From a checkpoint of a small contrastive audio-text model: encoder arch convnext, text encoder norm rmsnorm.
Rows from block 7 of the audio encoder of a small contrastive audio-text model, named by matrix and row number. Rows with one number belong to one neuron. Each number is 128 + 24 x the weight over its row's rms, rounded and kept within 0 to 255. All counts start at 0. Numbers have three digits each. After the name is the row's rms in percent of the matrix's.
After each neuron's rows are labels from the 100 clips, of 14848, where the neuron reaches its highest value: "responds to" is what is common among them. Only what is clearly more common there than usual is listed. The data: short read English sentences (LibriTTS-R).
# fc1: MLP up (encoder.blocks.7.mlp.fc1.weight, 640x160), inputs 80-159
# fc2: MLP down (encoder.blocks.7.mlp.fc2.weight, 160x640, transposed), outputs 80-159

fc1.345 095:128124152097157155128161128100071108128128151128128128128105128128145130128128123128201168128117129128128151128121206128137128128048077128128197096099120175124128128128115128106128084128217128128097128109098079162128151069128173111128157128
fc2.345 102:128149128111128128159160190128128128128128128077111075169128128128128128128128128128128128114133146128126157167128111170128128128122128128149160128128156125141167079092128095128142128127128128128155100128128178128128128058128154128128105090
responds to: the word "and"

fc1.68 098:128128128128155152029176047087128128095106128124128106128128096129128153084123128128128128128128128132128097128128128128128133158128128163128169128128128143085128128069126128180133140179154081128117128153128101128146155130128074143128094145
fc2.68 098:116143128143128128146128128128128114102128128204128166061128128144147093195165139129128154120128128128180128083168114128128128128109153128128058169128193128128120128128128128128128128128078128128156128153079128090142128128088128166109128128
responds to: the word "he"

fc1.471 104:128128083157136128103128076123115144128128116163128127146090120174177086141128128156115128182128128128119167115026091129128095141109128128128092162093161116128128128128128160128203150128128128128128164128128171128128159135087119128128128128
fc2.471 101:137119081079128181128148153084153156217128112128128128128064128157085125095086222131174128136172128112128157128128128124128128128153128128128155128128128166095128158076169143169128128128128128122128179103155128128158128128140128114154128164
responds to: the word "asked"; the word "he"

fc1.518 104:133128128128128105157111128128166128128096171128145174128128128128128183128108128128128128128128128128128126128181117128168146128110120153133088128128128157128070158128128155157128150128158128100157080133148136128128128163128159128140053128
fc2.518 111:099131133145085128128128128091121128110110128128176139115128128182128160128103150163145148128128128128128118149117128136166128128126128138128128128128128128089128173128140128128153135158128128128128153128155128095068171128111101128128128128
responds to: the word "me"

fc1.539 100:122128093128128128128114042128128128128078128128108128128128128128128128179128169081143118128132128128096167074128128128127128109194128152085128111128098128128092107128128106128168128128128073128128128138128089092128104128196088173142128128
fc2.539 096:128128151128177088128168128128128128063128128084128146079064128091128124128128116128161128128128073120128128114116137129128089202113096111128128128099162128128180128128128128133073121102128145158071128128150128128128066168138149170128128128
responds to: the word "was"; the word "it"

fc1.99 095:128182128128120128128128166128143084128175128134096128128128150128126166149128128128128128095046128128171128128100128151160128128128094144128128109192128128157122128128102139128128128128128128128128096169128047128128145162128128128128128129
fc2.99 101:155132128076102093047128128088128088128118073128092108141168128128128164151128128098131189128128128089128128117128128114128128147128128113128083179143162128094110175125118128128124146128082159128128137128150128115050119149128128128128128093
responds to: the word "it"

fc1.463 109:111092178128128125128128128128128067161128128145157128113128097082128128128171120163128137144097128107181128128114184123128128128092129128153102080128128072128128110151128112162128128161210128178127128128128128128128066152128128128098160128
fc2.463 100:128137150065096165081085137128128181115128128128135119128157198128128128128128128128128129128100128128149128169128128092128100128158128212164128180116095061128128110128126128188128128105128128128164128079128148084128128160128128128128111153
responds to: the word "no"; the word "well"

fc1.542 108:128128162101113169128167000130128109077128093128128128128128123112060128128159190128102105128116128177143198128144208128121118150128128128128128119085128115084128170128176128128128109128158128105128074130128128128153128128128128128149100128
fc2.542 100:128128128128145128165091128128165128128128096150128102099128128109128128106156112128128099128128136128100128128139128079092128128128128128145152128128192128108134151104113128128128181124128157110128128128128151128128128161097165128128128128
responds to: the word "have"

fc1.494 114:128146103128153145128128106128164128094128128127097128105128118104154128103128211128112128128160090107101112162128168128128066128128128149128108128123128128074128069128128115121100087157114159128128128180128128147128077128128125128156120135
fc2.494 100:168128113128128150190166101098128129128128109179128128128128169128142076176128128107128128128128128128192128179155153128110074128102128128107097128172128082128109136128097128128128128084128131128128128134100169080128111130128128111128094153
responds to: the word "him"

fc1.610 113:092128128128154128149128128079128128100136161128128147128128145128095128111128088128128128076121128100128128128185099149128076173193128129175128149128128128128128126130188128140185128128141128103108128128128144149128168128128128128138099094
fc2.610 093:128134128128026128112128128128161109125155118128167128115091128173092128128115144128159128128128128075158099128128128128128128157161169128128128106128128128128128173128132134128105119128098128136128128128128128083170156069128128160128128128
responds to: the word "away"

fc1.513 102:128128128128128191154128128128128143176128128128128128128128128128128128064151105128128128126128128128128145074128157128095128128128128147128128153128152179128128128128149128124128081154128128128086128138128146164133128127077075128117079143
fc2.513 101:128156181133167128153128073128166128128128111116128104080128128090106128128135128105124148128128131128128100128128128094143128137106065128128128095128128076153128162128160128097128128106128174097162098128144098128128128169113139108169108168
responds to: the word "this"; the word "is"

fc1.617 107:124128128128114176128096128128128128128128070148128128167084128131178160128140128168128112128180128128151128159164097128082096098128130128151128128178081110104114128128128128128166128128128155128155128102078128128099128128191091128128085147
fc2.617 114:128167157077096128128128097128167128128128092128078150094156128128128145128146128128128149088128128080128083146128128084128168128128128170128195098059171106119128149137149128128093152128135140128117128128089073133083120129134153128128122128
responds to: the word "this"

fc1.580 103:128142128172128128075135131132128128128140128128097134128126069128128107242154128142120137128128118128128098105128115128128126201128128128124128128148146128114128112154086087097150128129188164128146090128129143128128128127166107128189128160
fc2.580 095:128102159147099128125128128155128128128128123128128076128160204177097150128114185128079164139084139179116139189165128128140127128125105128128159128126085151118186112134144128101168127128150128128128128128111128128128092128100128111128154087
responds to: the word "you"; the word "but"

fc1.93 101:138107167128128128091128126117128128122128156128179128128151128095102128128123147091128128128066128128128123184126140148128120128156174112138158132129091128128121115094128128128128128128164146128208128155106191128128176082163130128130130128
fc2.93 108:154128158166128128100128180170129128096128124108128128130105090128128149107128128128128128108155093080146130172139083128128120128128165128138128128108086155128128128128128091104168088175187128128165161146089128128153145068128099155144071128
responds to: the word "away"

fc1.501 110:128128128128128122086128128124089113128088128139123128106056060160128178165113128128172128097130099102112099136128156128102070128128128128128128105128128152128084128128128167076127128149128128128128129128128128128128097128128103113128150128
fc2.501 112:110128158128128150128150128151159148066105128128181128090114128089128128128162090128128180154103128047128103168128178072094097155128128128118128148128091121128128128100128128140147081128094128137128097128137128128101141120155128140128128128
responds to: the word "but"

fc1.534 089:090128095128128144128128176128081128170128128128128128142128193128128128128165128175172128147120128128128128128088143114128097136128128128087128101157128076128128128114092101065128128128144144182128108177128079158128123128128108128128128078
fc2.534 080:128128106128075148128128128140128165175128128183088128128128128128115128183146128128085207128118128128105128128143128079128128128152128128128145128128113109079128129128128128110178128128128141169121128128128128130128128101118168169154156085
responds to: the word "no"

fc1.212 107:190145097088095096151128107128128128128128128060128128160128173128145128151114153097074128128133128190128182102104155144128118128128142128143128140128128128123128188128128128128118071128115128090153095147128128128098128128189094128142091099
fc2.212 094:128137128128128128101128150128158128128128128128128169128128215128128128155148128128128128170128128128128154078129187128121128175128092128128128128128151135128164128184128128134128179128128122128122128142128150128128128128128128068173128048
responds to: the word "she"

fc1.504 101:128075103128128128107128141128128128128156105128086113177123178128128111145120087128149110170128125110195112111177128137193128087144127133086132089128099128096128172128128128102155128129128128128128129195113090128128128123128128128093128147
fc2.504 104:128128128150128101138128128165128154121154128128161147115067128100120128092128128034124128138128128077167128128128128128128128128135128154128154154163128187169128128119128128095104149128110176128101128128148128062100128128128128128128117151
responds to: the word "said"

fc1.572 116:128128057128085139128128128190078091128138121128146128117128128124142128162117165128056147149149050128112107128148058128128106128128147150128128146101113144128147128151128128128155128128133160128118128128128128128156160128128128141128101128
fc2.572 098:128128128141157077128128125128128128056078128136091128130081157128128128103157128115128175162164128163107128115128110165169128129115128153111110086150128184128129093128128079161128128128186128128128128128103128105057128128128128159172136071
responds to: the word "said"; the word "she"

fc1.41 104:145128128105128128157128128128128103128076091128088128127128098128146105184128144128128163128128108174128128104088129134128097180127128169077153128128128135128128128128128128128128128115084128111170080103108065109128121120150064156141128102
fc2.41 101:199128157184125093128128128128106137111169128080128088102128206128128128128127168097128159150099128153128135128128158091170128141128128105121128128162150103090167128164128128128118128128128128128128128128192128099128092164149181120093128128
responds to: the word "do"; text has "what"

fc1.400 111:150143176128128125076128152128103128111176145104128128128085169153121128128128128128128104093098128128128128137128118155170125153128119128128128084147110136128128156161128081156128128133128179128162116128114185132083114128143128176145128128
fc2.400 102:112077135154122163128099168128078128128103112148157095142110189187138128173139179128110128161128128128128128128147142105141154085151128128128147136185087122128166108128128116064128085128128128128093124143086128128128166095101128128128128047
responds to: the word "i"

fc1.555 090:128128128128041164128108128134128128128109151150128188128051090128151128104128113098128128128116128063166111128128166128128128128128128125128105192128128159128106128128128155128128074128128128128097130128146122156128128128128128128128128129
fc2.555 096:114117173128152101128097092164141128096141128128150128049128128128092122128128145117128148128081128128115089149128128097128099128146071128182110128149128077128128143151128128133107159128128162139179128128128098128156141189128128128164128139
responds to: the word "but"; the word "that's"

fc1.191 082:104128128128087128073061128128128074128136138128128125128128128128128128128128081140128128055149112097128121128128128094128128128128128142162128185147125128128128128109185128128156100162106128110128128128128128128138083142128108091128091108
fc2.191 093:095128158128150128128128096210128128128128128128128103123128128128128128128128152095128128128067128086128109128157128109128133176102136128128113097110158095128156150128128093074128152128128148194128128128106128106128128206128128128182128128
responds to: the word "it's"

fc1.187 112:128147128128128128128094087128160128153127128128128128128138128128086128128149155159128124128116128168181128145128128179097160076128128087128128067140128128087128086137128147167140144128158128128139151128110164148128128128095128128170128128
fc2.187 113:075128195169140128128120107128128090128109128140148109149108184128128146116093206124132128127154128118099128128128128101128128086128136125128112144128128128128148084128139143111160143141128128164128149093128081166100110128128128128117163143
responds to: the word "he"; the word "said"

fc1.153 055:080171091159163128128126084128128070128128097128107159128128169102128128128128134128102128128128107147128128145130128168155071128159141128128128128155128128149128128128128128128119128091094089128128114164128106157128128128128173128128140128
fc2.153 056:128101128174160128163160105104128128128128128128171128113083128139093128121071128128128113128128157128093133155105103073104128156115128132128128089102128128118134128091090151191128128128033128106128128149128128128128128169128128088128159129
responds to: the word "said"

fc1.340 100:094156128176146153128128128128151128128128128128140140095128128128128128096137128128186167128102128124128151128166128128155170135128128128107085128131152128103127182154083152134128107184128135128191145109110128128128128175198128128128100122
fc2.340 113:128112128128085133128128128128128147128102138128128128144128128128128128128135128151085128095101091128197098128111128111164074120079128128128128085056151106128128170128094128128128135128128150128102150128128128120110173128137104128115106128
responds to: the word "now"

fc1.263 104:128134171128103128163168072128128128188149107187147152128173128059128128128128128126128143128102128152097128153128128128137121096087119128101074099122128098069158135168128094128128128123128069144128062128128128128160128128146172128105128104
fc2.263 106:128128081167128129128144128080129128128107128108099129098128146128111128169083148125128119128094128128128128107128128167112102112128128128128174162105059128128128128128144128128083128081093128128128172121128128128102147128081128192176156180
responds to: the word "and"

fc1.5 088:128128128097128128128128153123172176128128155128128077128102099170091128084179053128121128168101128090128200128128128128104128172128097133128098128211129159128139128128094099128128138144153128128128128118163136147128107128128127128128089195
fc2.5 095:189139156128128128128128115167160128156102128128128128113144128097125128159128169157101128128133137128105098128128128102128114128136128128147128128128162082150140128128128128113225150114128177110128107131145109170128117105140175113128128128
responds to: the word "you"

fc1.490 095:173139149164128128047081128128128138128138128165128128128138128188110131128122128128060150056128128128150128069132128156085102132082165128128102175077128153131160126128128128128121128128128085171128098128119128128128154099128128128128093134
fc2.490 085:128128120115128128128128128128128130128075227118184128152128128147128128128128087128128204128106093128128157128128128128065128128128131128149128128128128128128128128127128128128128089128111128128128205109116128128128128089128123140128166136
responds to: the word "was"

fc1.420 100:128128087128134128113100128128159128128128121187102128128128128128128128128128128128110128128128128147128128090128092128128165128059128128128128128116128128128092121118128159128121113128128128128128135117062128128128117149193128131128062128
fc2.420 113:098128128128128128128128128085128102128101128138127128128212175128134128128156135128128128119128128151128128112128128082150128128128128128152128128110128128124128128159132128140128137169128128114148128173128128128128158128128136119069128123
responds to: the word "me"

fc1.599 107:115128042177134140100150098128128152102162077128128128128103128158153128075132128128142157128085128154160114128098123166128128146128124128128073166137112143172133128116128128090128158106126128171084087128128128128128128151084144169178128156
fc2.599 120:185090117094128160100128128128150071144100136106162128128129174063128128128128165118137128128128128128128128128171129128157117144128102173128193134161128128109172128177128157159167088128128128142069128149153128128096128128146086128161128110
responds to: the word "he"

fc1.31 104:128162128128102122128112136128128128104128128126128141128103128155172166128140151128128171105128128068143091128150191148128128125128116128128128139128107159098128128128128128128080111161128096128107167128104128128150096128128128089128085128
fc2.31 110:103112142128128100128128128173145128089093128108169095098128128067128140103128128128128149128075128044128121180128128087094128128093128128142128128128136089143128142093106128089128128128128117171169128087128116128089128155167123096155128128
responds to: the word "but"

fc1.321 078:128128094156128112116136142128095128128128128128128177128128127128128133128105128141078115146087128129128092084061082128105128090155126128150124128056108128148128128156128113167128128128128124128128128128128128167128152122128128128122088128
fc2.321 091:150128128128131151155128128098128111151128169128128083128128128128128128128128090128155127128163128120128189128071149142119155128095128128128128128128128161128128128128128069165128041128128128122128131128117128159128128090151071202128128186
responds to: the word "and"

fc1.489 106:128128128119117142128128200134128128128090094128128152128136128112122154128128128158029159128102128087096145128128197128128128128128142114130074128151123122124092128147121117150128128128128154128166128128128111100128169087087128125118078150
fc2.489 106:153096128128114139128128103128128111128081164128099128128128128157128128165128078128128155128142128165081128128128109128066157128128128087128128128159175128127149128128128128092178128139128118128119128156110187141134128071099161128183128128
responds to: the word "said"

fc1.247 100:128128128149123096128128128128128116128102194128128128162128128128128114128128148128128128127128128128099128128128128128128128128146128135128128128129157042142104079128128128169160128153128057164128125153128128104162040170165128128128168102
fc2.247 089:128128204121142093099128128128151128072164128128173110128128085128128148146181184128128128113128128145128085128128190128112091128128128128128128133136128058128128128147128111152106128080128093128097100128128128128128128191128160166154105160
responds to: the word "well"; the word "no"

fc1.119 116:092128068157128128128128163128133128128128128108128147142159050128128128128128128114167128128154128094110148128110128128128071128090128128128121112128128143128128139137128103102120110144128110128144147182121128062128128114060085167128150189
fc2.119 115:128091128128128128128128172128128092128091142105168128128128078147128157128142128170108134099128081128155128128128122128128128148100128138128145128128138128128128175128128128128087120166128172142128122128179082128142084141148156106098099128
responds to: the word "she"

fc1.271 117:128091128140121112128128073158128128131080111128107146128150128128128128152128168149154164140109127128138128099045128128128116128128128128092128128100128121128128128128179128128128128128119128128128186128149184128128128172128128136128159128
fc2.271 114:171150128128128128128136164128150128199128128129182128121089128128128128127082164128164128128128113121081128128112128128092159078128128104128128116128139128128162166096128120170128128128128128128095175128174173128128118128076110105173213199
responds to: the word "asked"; the word "he"

fc1.14 102:128128179163128160102148088132128146179128128128128128128098108128146128128128113041128128128128128107128128128096109128128119128098128144128146084137128128128178128128128128093130128089128128103113128128128164128128116113049128176135128128
fc2.14 102:110104132128157096128128128118128128123128105157128128079162063128103128128128108175128094184156094128128104128128128128104137147165109069140153128174161095128128145135177128128079165128115156067128128102128101128128144128128128174093128114
responds to: the word "i"; the word "am"

fc1.148 114:092128128091154102128097106128185128128128132128128142128128128112130131128128167147128172128128119120157111128203128111128105100143097128128180133116128128128128126172128086128128090128152172092137128102128142128128128128174128157093128195
fc2.148 103:109128128091182173092128081077131149117123176105128128068196157128116058128182171128128128083112128128167128128128101104128135086128096128122179128128168128128119147128106099128115128128116128138128128125114114110128164092128128128128149164
responds to: the word "them"

fc1.488 104:075141159151191151095128074128090151128128110128179170114128128128151128128128093128128150128178103177110128128128128153116112090128086159128128128128128127128128132128117089128097111134149149128157154106128166112128186070128128128128150173
fc2.488 104:128094128128128128166128157128155128133076128128110101098128147128128128177135092128145134118125128097090128136152128128104128128128128128128169128128128134128128129091142128128094128119128150149198128103128128099128171092128128157141156128
responds to: the word "and"

fc1.528 098:128079101084156104168128128120114127065128108128128128128128128128128128128128104133130128128128128161146128076153077100165128173161128099128113128128095128133114128128128108128128148165159095096128151098102181142128128128128128128128112128
fc2.528 112:128140140128128175128128128128171128137098128082109157128139128128102128168184161187128133108120128128161100116128128128128128116128128128128182101181155128128128128136128143128092128128095128128178128128169109128140151128128159128150128147
responds to: voice: female

fc1.563 084:128128084128158078092128082157167128128128132128128128128095151165174128128128128128170173182128128172128128188128128128183128128128128128128122128128128128170112128158106173128162128128128134128128128142128200095138128156128128128102128128
fc2.563 098:133128128111128128116128100071128128128153128080177128128128128128128118111128206132101128128128097128152128128128108128128072128172086128128165138158128128128127142128128175128054147082079150128105128099179128128128151128113128199118128137
responds to: the word "now"

fc1.500 092:116037128128128123117115128128097173128128216128097128128128128172128128129128106068128094128103148128128128174128092128128128128183128128128128192128102128129128128128128091159146154128128056128111128128078128128128128128128152128108128148
fc2.500 095:128112130080128096104152128131133168128160128046164111128128128128128128138128128166118128151115128144101128128119128162142120138128146128128128128128128127128168083103128111194128128128128161133156219128128128074177128116121128128128128150
responds to: the word "said"; the word "he"

fc1.481 104:175135145128128152157137128128112094128128128158128185180128099128128128077134083128121128125051128071191128128082128128128128128156106128128179171160128088128128124128128123128148091128126128164078128128101128155128121128154128128131138157
fc2.481 105:128083191106093128114115141128128128101162128191143121067128158128087146128128128128128181128090128128098128144128082096172156128209128117072128166133128128128070128128128102113141158128157128128128128128106112096128133144126128128128117128
responds to: the word "and"

fc1.374 118:117112163128128085128097128128181128081172169128112128110119148124128128128153163128128102120153128099149128142122113128120163203128138159128128128177095160214089128099128149105128108174128128128174128128128111128128149128123145128106110128
fc2.374 105:153136128086128128040128115128128108128128128128128128113128128151128128144097128128128116109097142128152128128128128128128128160085141128128128128151193128127128128128112093128128128128091095128107126132084128096065157128169063128128128160
responds to: the word "it"

fc1.575 108:128120158071128138128124128128128128181128121128128176185067128128128077111160086145128128128128128128193128128128099095152128128128128153111146128121127128178141158128074162128136114128144170128128128128128095176114128122093146128118187090
fc2.575 109:141088146128120095128128098128114128128128128167128128125109128147111105150128128085151188103128155163119128092128128115131142128192170125128153128128164171160128153128079128100128182155148128163118128128132128067128128128153108128128128112
responds to: the word "no"

fc1.85 103:128128106153106079128172155132181138154148168128100114128128156206128128111143150100128128154146128128162115092128128128128128128137128128128161070114128128104165128065128169128148128158128112128128128129084154128128128128115157128128128128
fc2.85 107:068128128198157165128149107135139097111128153128128128128086137099128146128128128094128107128128128128125128144119095128151128128128153128128172142128095128128128128128128100128176141148128128158128178128128122156041128086128128128103128128
responds to: the word "said"; the word "he"

fc1.416 103:133128122128128134128128128110150168128128128162128091128128109144075136128195128102160126103127122128091173128128116163076148128137149107128145093128128098143128128084128128187197179140128128128128128128128120185106128128097155128154121128
fc2.416 106:116128167128146174128128147128153128141092128128129128142151128079121128151145128161128128115143128128128091147128128128143128128146113151135155128128117097174128128128092128128103128128128161128128117148137086149096161080147149153105128128
responds to: voice: female

fc1.446 105:128079086128128128160128128144128075141157108128171128083128163063094128115121128128100113128128083104153082128092128128166128074152128128128173106118128121171128128174087128128164118122128128128155128128128128128128128084092128128128128145
fc2.446 100:166128128161128128158128128110128056128128140128128102097107113100128128087111092128128111083128128128128116165095122131128128139128140101128114128173128128128128078128128128167136090128176128122085149128117135128128167128185128155128128203
responds to: the word "cried"

fc1.496 104:128128128128110128128128081128149128094128128153099128088111134162170128128128155206128128191128097108128178170130152128118128128118128128128128128128164140072114128145128128128128082128091102128128128128156164118100099128152102128128150128
fc2.496 102:128128097088153089103128128102140111128147098128128128160128182126150062128110163100118152151106155128128128128105128128128138128128128121128093128128160128128125175065128128128128128096128113128128128128121169094089095128128128151128159136
responds to: the word "him"

fc1.342 103:166071128125152128078097128128128134133107145128105163103063128106066179128128160128154159113128128106202115109169087128164140146128119124128095093128128128128128128165179094128129128128160128133149128146128089128128098178204128142181113135
fc2.342 107:141113128140128128107128128128128128122128128086141128122128128128128128128128155128128128128128095148165096128152128128128128128128128128112182124125128128128159156128128125128122088165128119163128128096128102128110128128128082128128086136
responds to: the word "now"

fc1.47 096:128128128128153083082112185128161128128128101155128128111128128128094128169128161128108149128128128128128128128107206099141128128128128128113128112076084111084080159128128128128128128178128128139164175187128128128145095128115128172128111141
fc2.47 097:128128119128128128128147044128154159128128128153128128105174139128128093128156128128137128128128128128181128128168128128128091149104145073128128128168184128128128163128112128128112195082128153187128119149093128061124142128128128061128098128
responds to: the word "him"

fc1.635 105:118128128128128206128128101128128166094120079128128128128128128081128128133128137165091130159161128109128184128128167128128091128077128169128073128128128128158113128128128114172184110128188157098159128106117082128128157112128157128128128128
fc2.635 107:164128128128140128148128108145157153171128128153109128089178128128128093066128135128128128128099144128128128128128128097099156102128165128167141128147179116120139128128128145143185128128128128109128128128156149119100128104128177097164098128
responds to: the word "i"; the word "and"

fc1.250 121:074096123128128093171128089128095128122116128128106128128128103152128128128127080108128163128128095099128082156128128128070128128143128153168128128149126128128112128128119151099128128129128128087170110168079111099128138128128098106138129128
fc2.250 109:128128060148066101168159160093147128128111085128128135128128128140176097100128172128128128088121128153128128128176131109150128115149128128174074117093128162115181128128128128170151128128128106128128125128128128115173156128069104128128128139
responds to: the word "that"

fc1.408 116:137168128128128139128128110128168128088128128158103128114139128128128107092128186128128145128136128095073128154128130128123083105121128127128153181116128128079128128128128122128128105108128116128128144143128176119128086132116077137187128128
fc2.408 121:125128112111151128158155128128128122102128101139166128128128182115143093192128128122123177158128128128128126164128128088128092172128128128128104128179132094128094142128096128120104127076128146144128128106103128109116128180128128117142128165
responds to: the word "him"; the word "you"

fc1.90 100:122122105128148128142128128115210128125128167144128142128137128128126113078128128128148128105117128094151144128187128128128128121079128158176128184131128128133128154128100148128128128128075128128149128088086155128185128169128128143128128110
fc2.90 115:095128128159128128117163150112128142128116136128194128148121128144128168128066184189128148152104128125187128128096102121128128113111128116128128128128128160128128149128128128128174085128128165128128165115169128119130138147115104128128125087
responds to: the word "now"; the word "not"; the word "know"

fc1.576 106:148128128100093128128128128128128181159163134143128129128106116128170128110128149091128128119053128128128112128076128128079140155128184128101172062105134128087119161128128106127146128093128150153073128169128132164112150128087128128128152128
fc2.576 103:128128128159128128105088128128107136119119128158151128099200109157128114128128161128128128108140128192117110159128133117128128128192128128173177128155128120128128128128128113192081128136093146094148095128128089128128092142128128128079151128
responds to: the word "how"

fc1.64 108:128122156128128196128128107141131096128124155128128153128113109138128158128138128128128128128128110128161139072134117097131119112128102146128172185160128128138107128134128118096151063158105128155128189080128155163079158128110122074128077128
fc2.64 103:128086128138128089142159093128131128128128128128128095052128128128128128157128128128128209128128128128128128083128095115156128096128081173092128109107151114128128173106128119087161173138128128137128103128128105087142128171128128128178128196
responds to: the word "it's"

fc1.21 103:082128128128128101115194081128128128128088128128107128089107128104128145136186128128172128148155172148128156113139128135128103128190128128128141081111128156138128163128091114113128128139128128100179128128099128100128128128116128128193055128
fc2.21 099:138101128128163162128118128100128137128117128128160128093128115107128128128111128111120128128108133167128128128168151104128156100070128110158128111128188097128128141128146128182195128128128154111110111111121149128128128128097164126132086160
responds to: the word "she"

fc1.581 114:128146203128128107128128149128128108124097128148128128148128154128100160128173083157128130128128153172128075151128128128128092144146128145128039128153128128117128128128128097168093084178101128128102097128149128128176105128113128128148128128
fc2.581 105:128106128094157128128111163128120137128128128128192105105160128128128168065128175145128122128128104128128128139110128122141137128151128128128128129157128128128083128128118128164128095102157165112128111128113128128174128148134073128097074104
responds to: the word "chapter"

fc1.491 114:128128155128098158128128128128128116128128097128113128128128128102128128086178128128190088128090128128099128123128144153175072158140128180091041128128142120128129128128136125163128170107148128128128128128128148204131128128128128164121128128
fc2.491 118:164128128128128084135093112168083157128172144128125128112086128128128150171128128128128152128128134133151128102108184128128146128128163157091128128128128163128136122128128090147093128128094128128128109159128128090147158076128155128128128146
responds to: the word "it"

fc1.486 104:141128128117101129128128177096119128128192128128142128113128128081128201128151093128118128128128128128173128128134049144172148128128102115074128128168128128135128114095128117153107128103106075179114128128128055128128155135125128150063086128
fc2.486 094:169128128078128128035128128074128128169128090100087093128163124128136128163128128078105128128128149128128061093128128101128128170104128124108128128141176128128128166128128104128128171128068110128128128096128163128059128142128128141155128128
responds to: the word "it"

fc1.269 099:143128128128128140128128128077128128128173131128124128180128128132157105153158128139174128128106128155128128120128128130149128128128150128128128081128123128128128134128149094094145128128128106093128068128128170128120141154143128128161091151
fc2.269 100:100105107128128175151128128128128128128100128111128157108150128128113110175128182128128164128128165128100151154128160128128128190128128128128128164128128128128171128160112134162086128128095128128125128070128128092128149172148119067168089128
responds to: the word "him"

fc1.242 104:128167128128093128171135156130156097096128087124128126128158128128128128077128128160128120128077128128104090128128105152128128128128120128090086128169122128173128144128128128128128098128081128088128122128112168128158128100128112150128128183
fc2.242 095:128085128128151173123100128097165102128128128142164128128128128128109128128128128107152175128128128177128128128123128128128141168128128128128182116128131067094128183128128128157128128128135154128115128128128078128204128128128128128128054162
responds to: the word "she"

fc1.510 099:128098128128101064128128148175128110128128128128128151108141100074108128077128128123128128128128128126082128187128128171205128128077128128128128109128128074098128128128087128205128128128128128128128090079078128128128059128138128147078128142
fc2.510 102:156128128126128151128128089128128163120128128128128128183138171106093128128153128111128180167117177128132103159128134065128067128128128128185128128128110083128128104128128128166214128128153128128128128075128098128128128128128128128175128106
responds to: the word "well"

fc1.502 109:128128164128182125128128061130128159128128094128147128128153137115128102128166128127128104128141146128128128138083144173128122128094140146128128124151128128128100157128164128128128147128128074145128128128117186144075148179188171152115128128
fc2.502 112:128128128160128101128128128128175128128128148128128128128103128157128128153128157103144128130128128128128128128098128093101143128128087101130188128128106178117134128141128151171046072093128113129145174128092128128128152150128142128128061128
responds to: the word "he"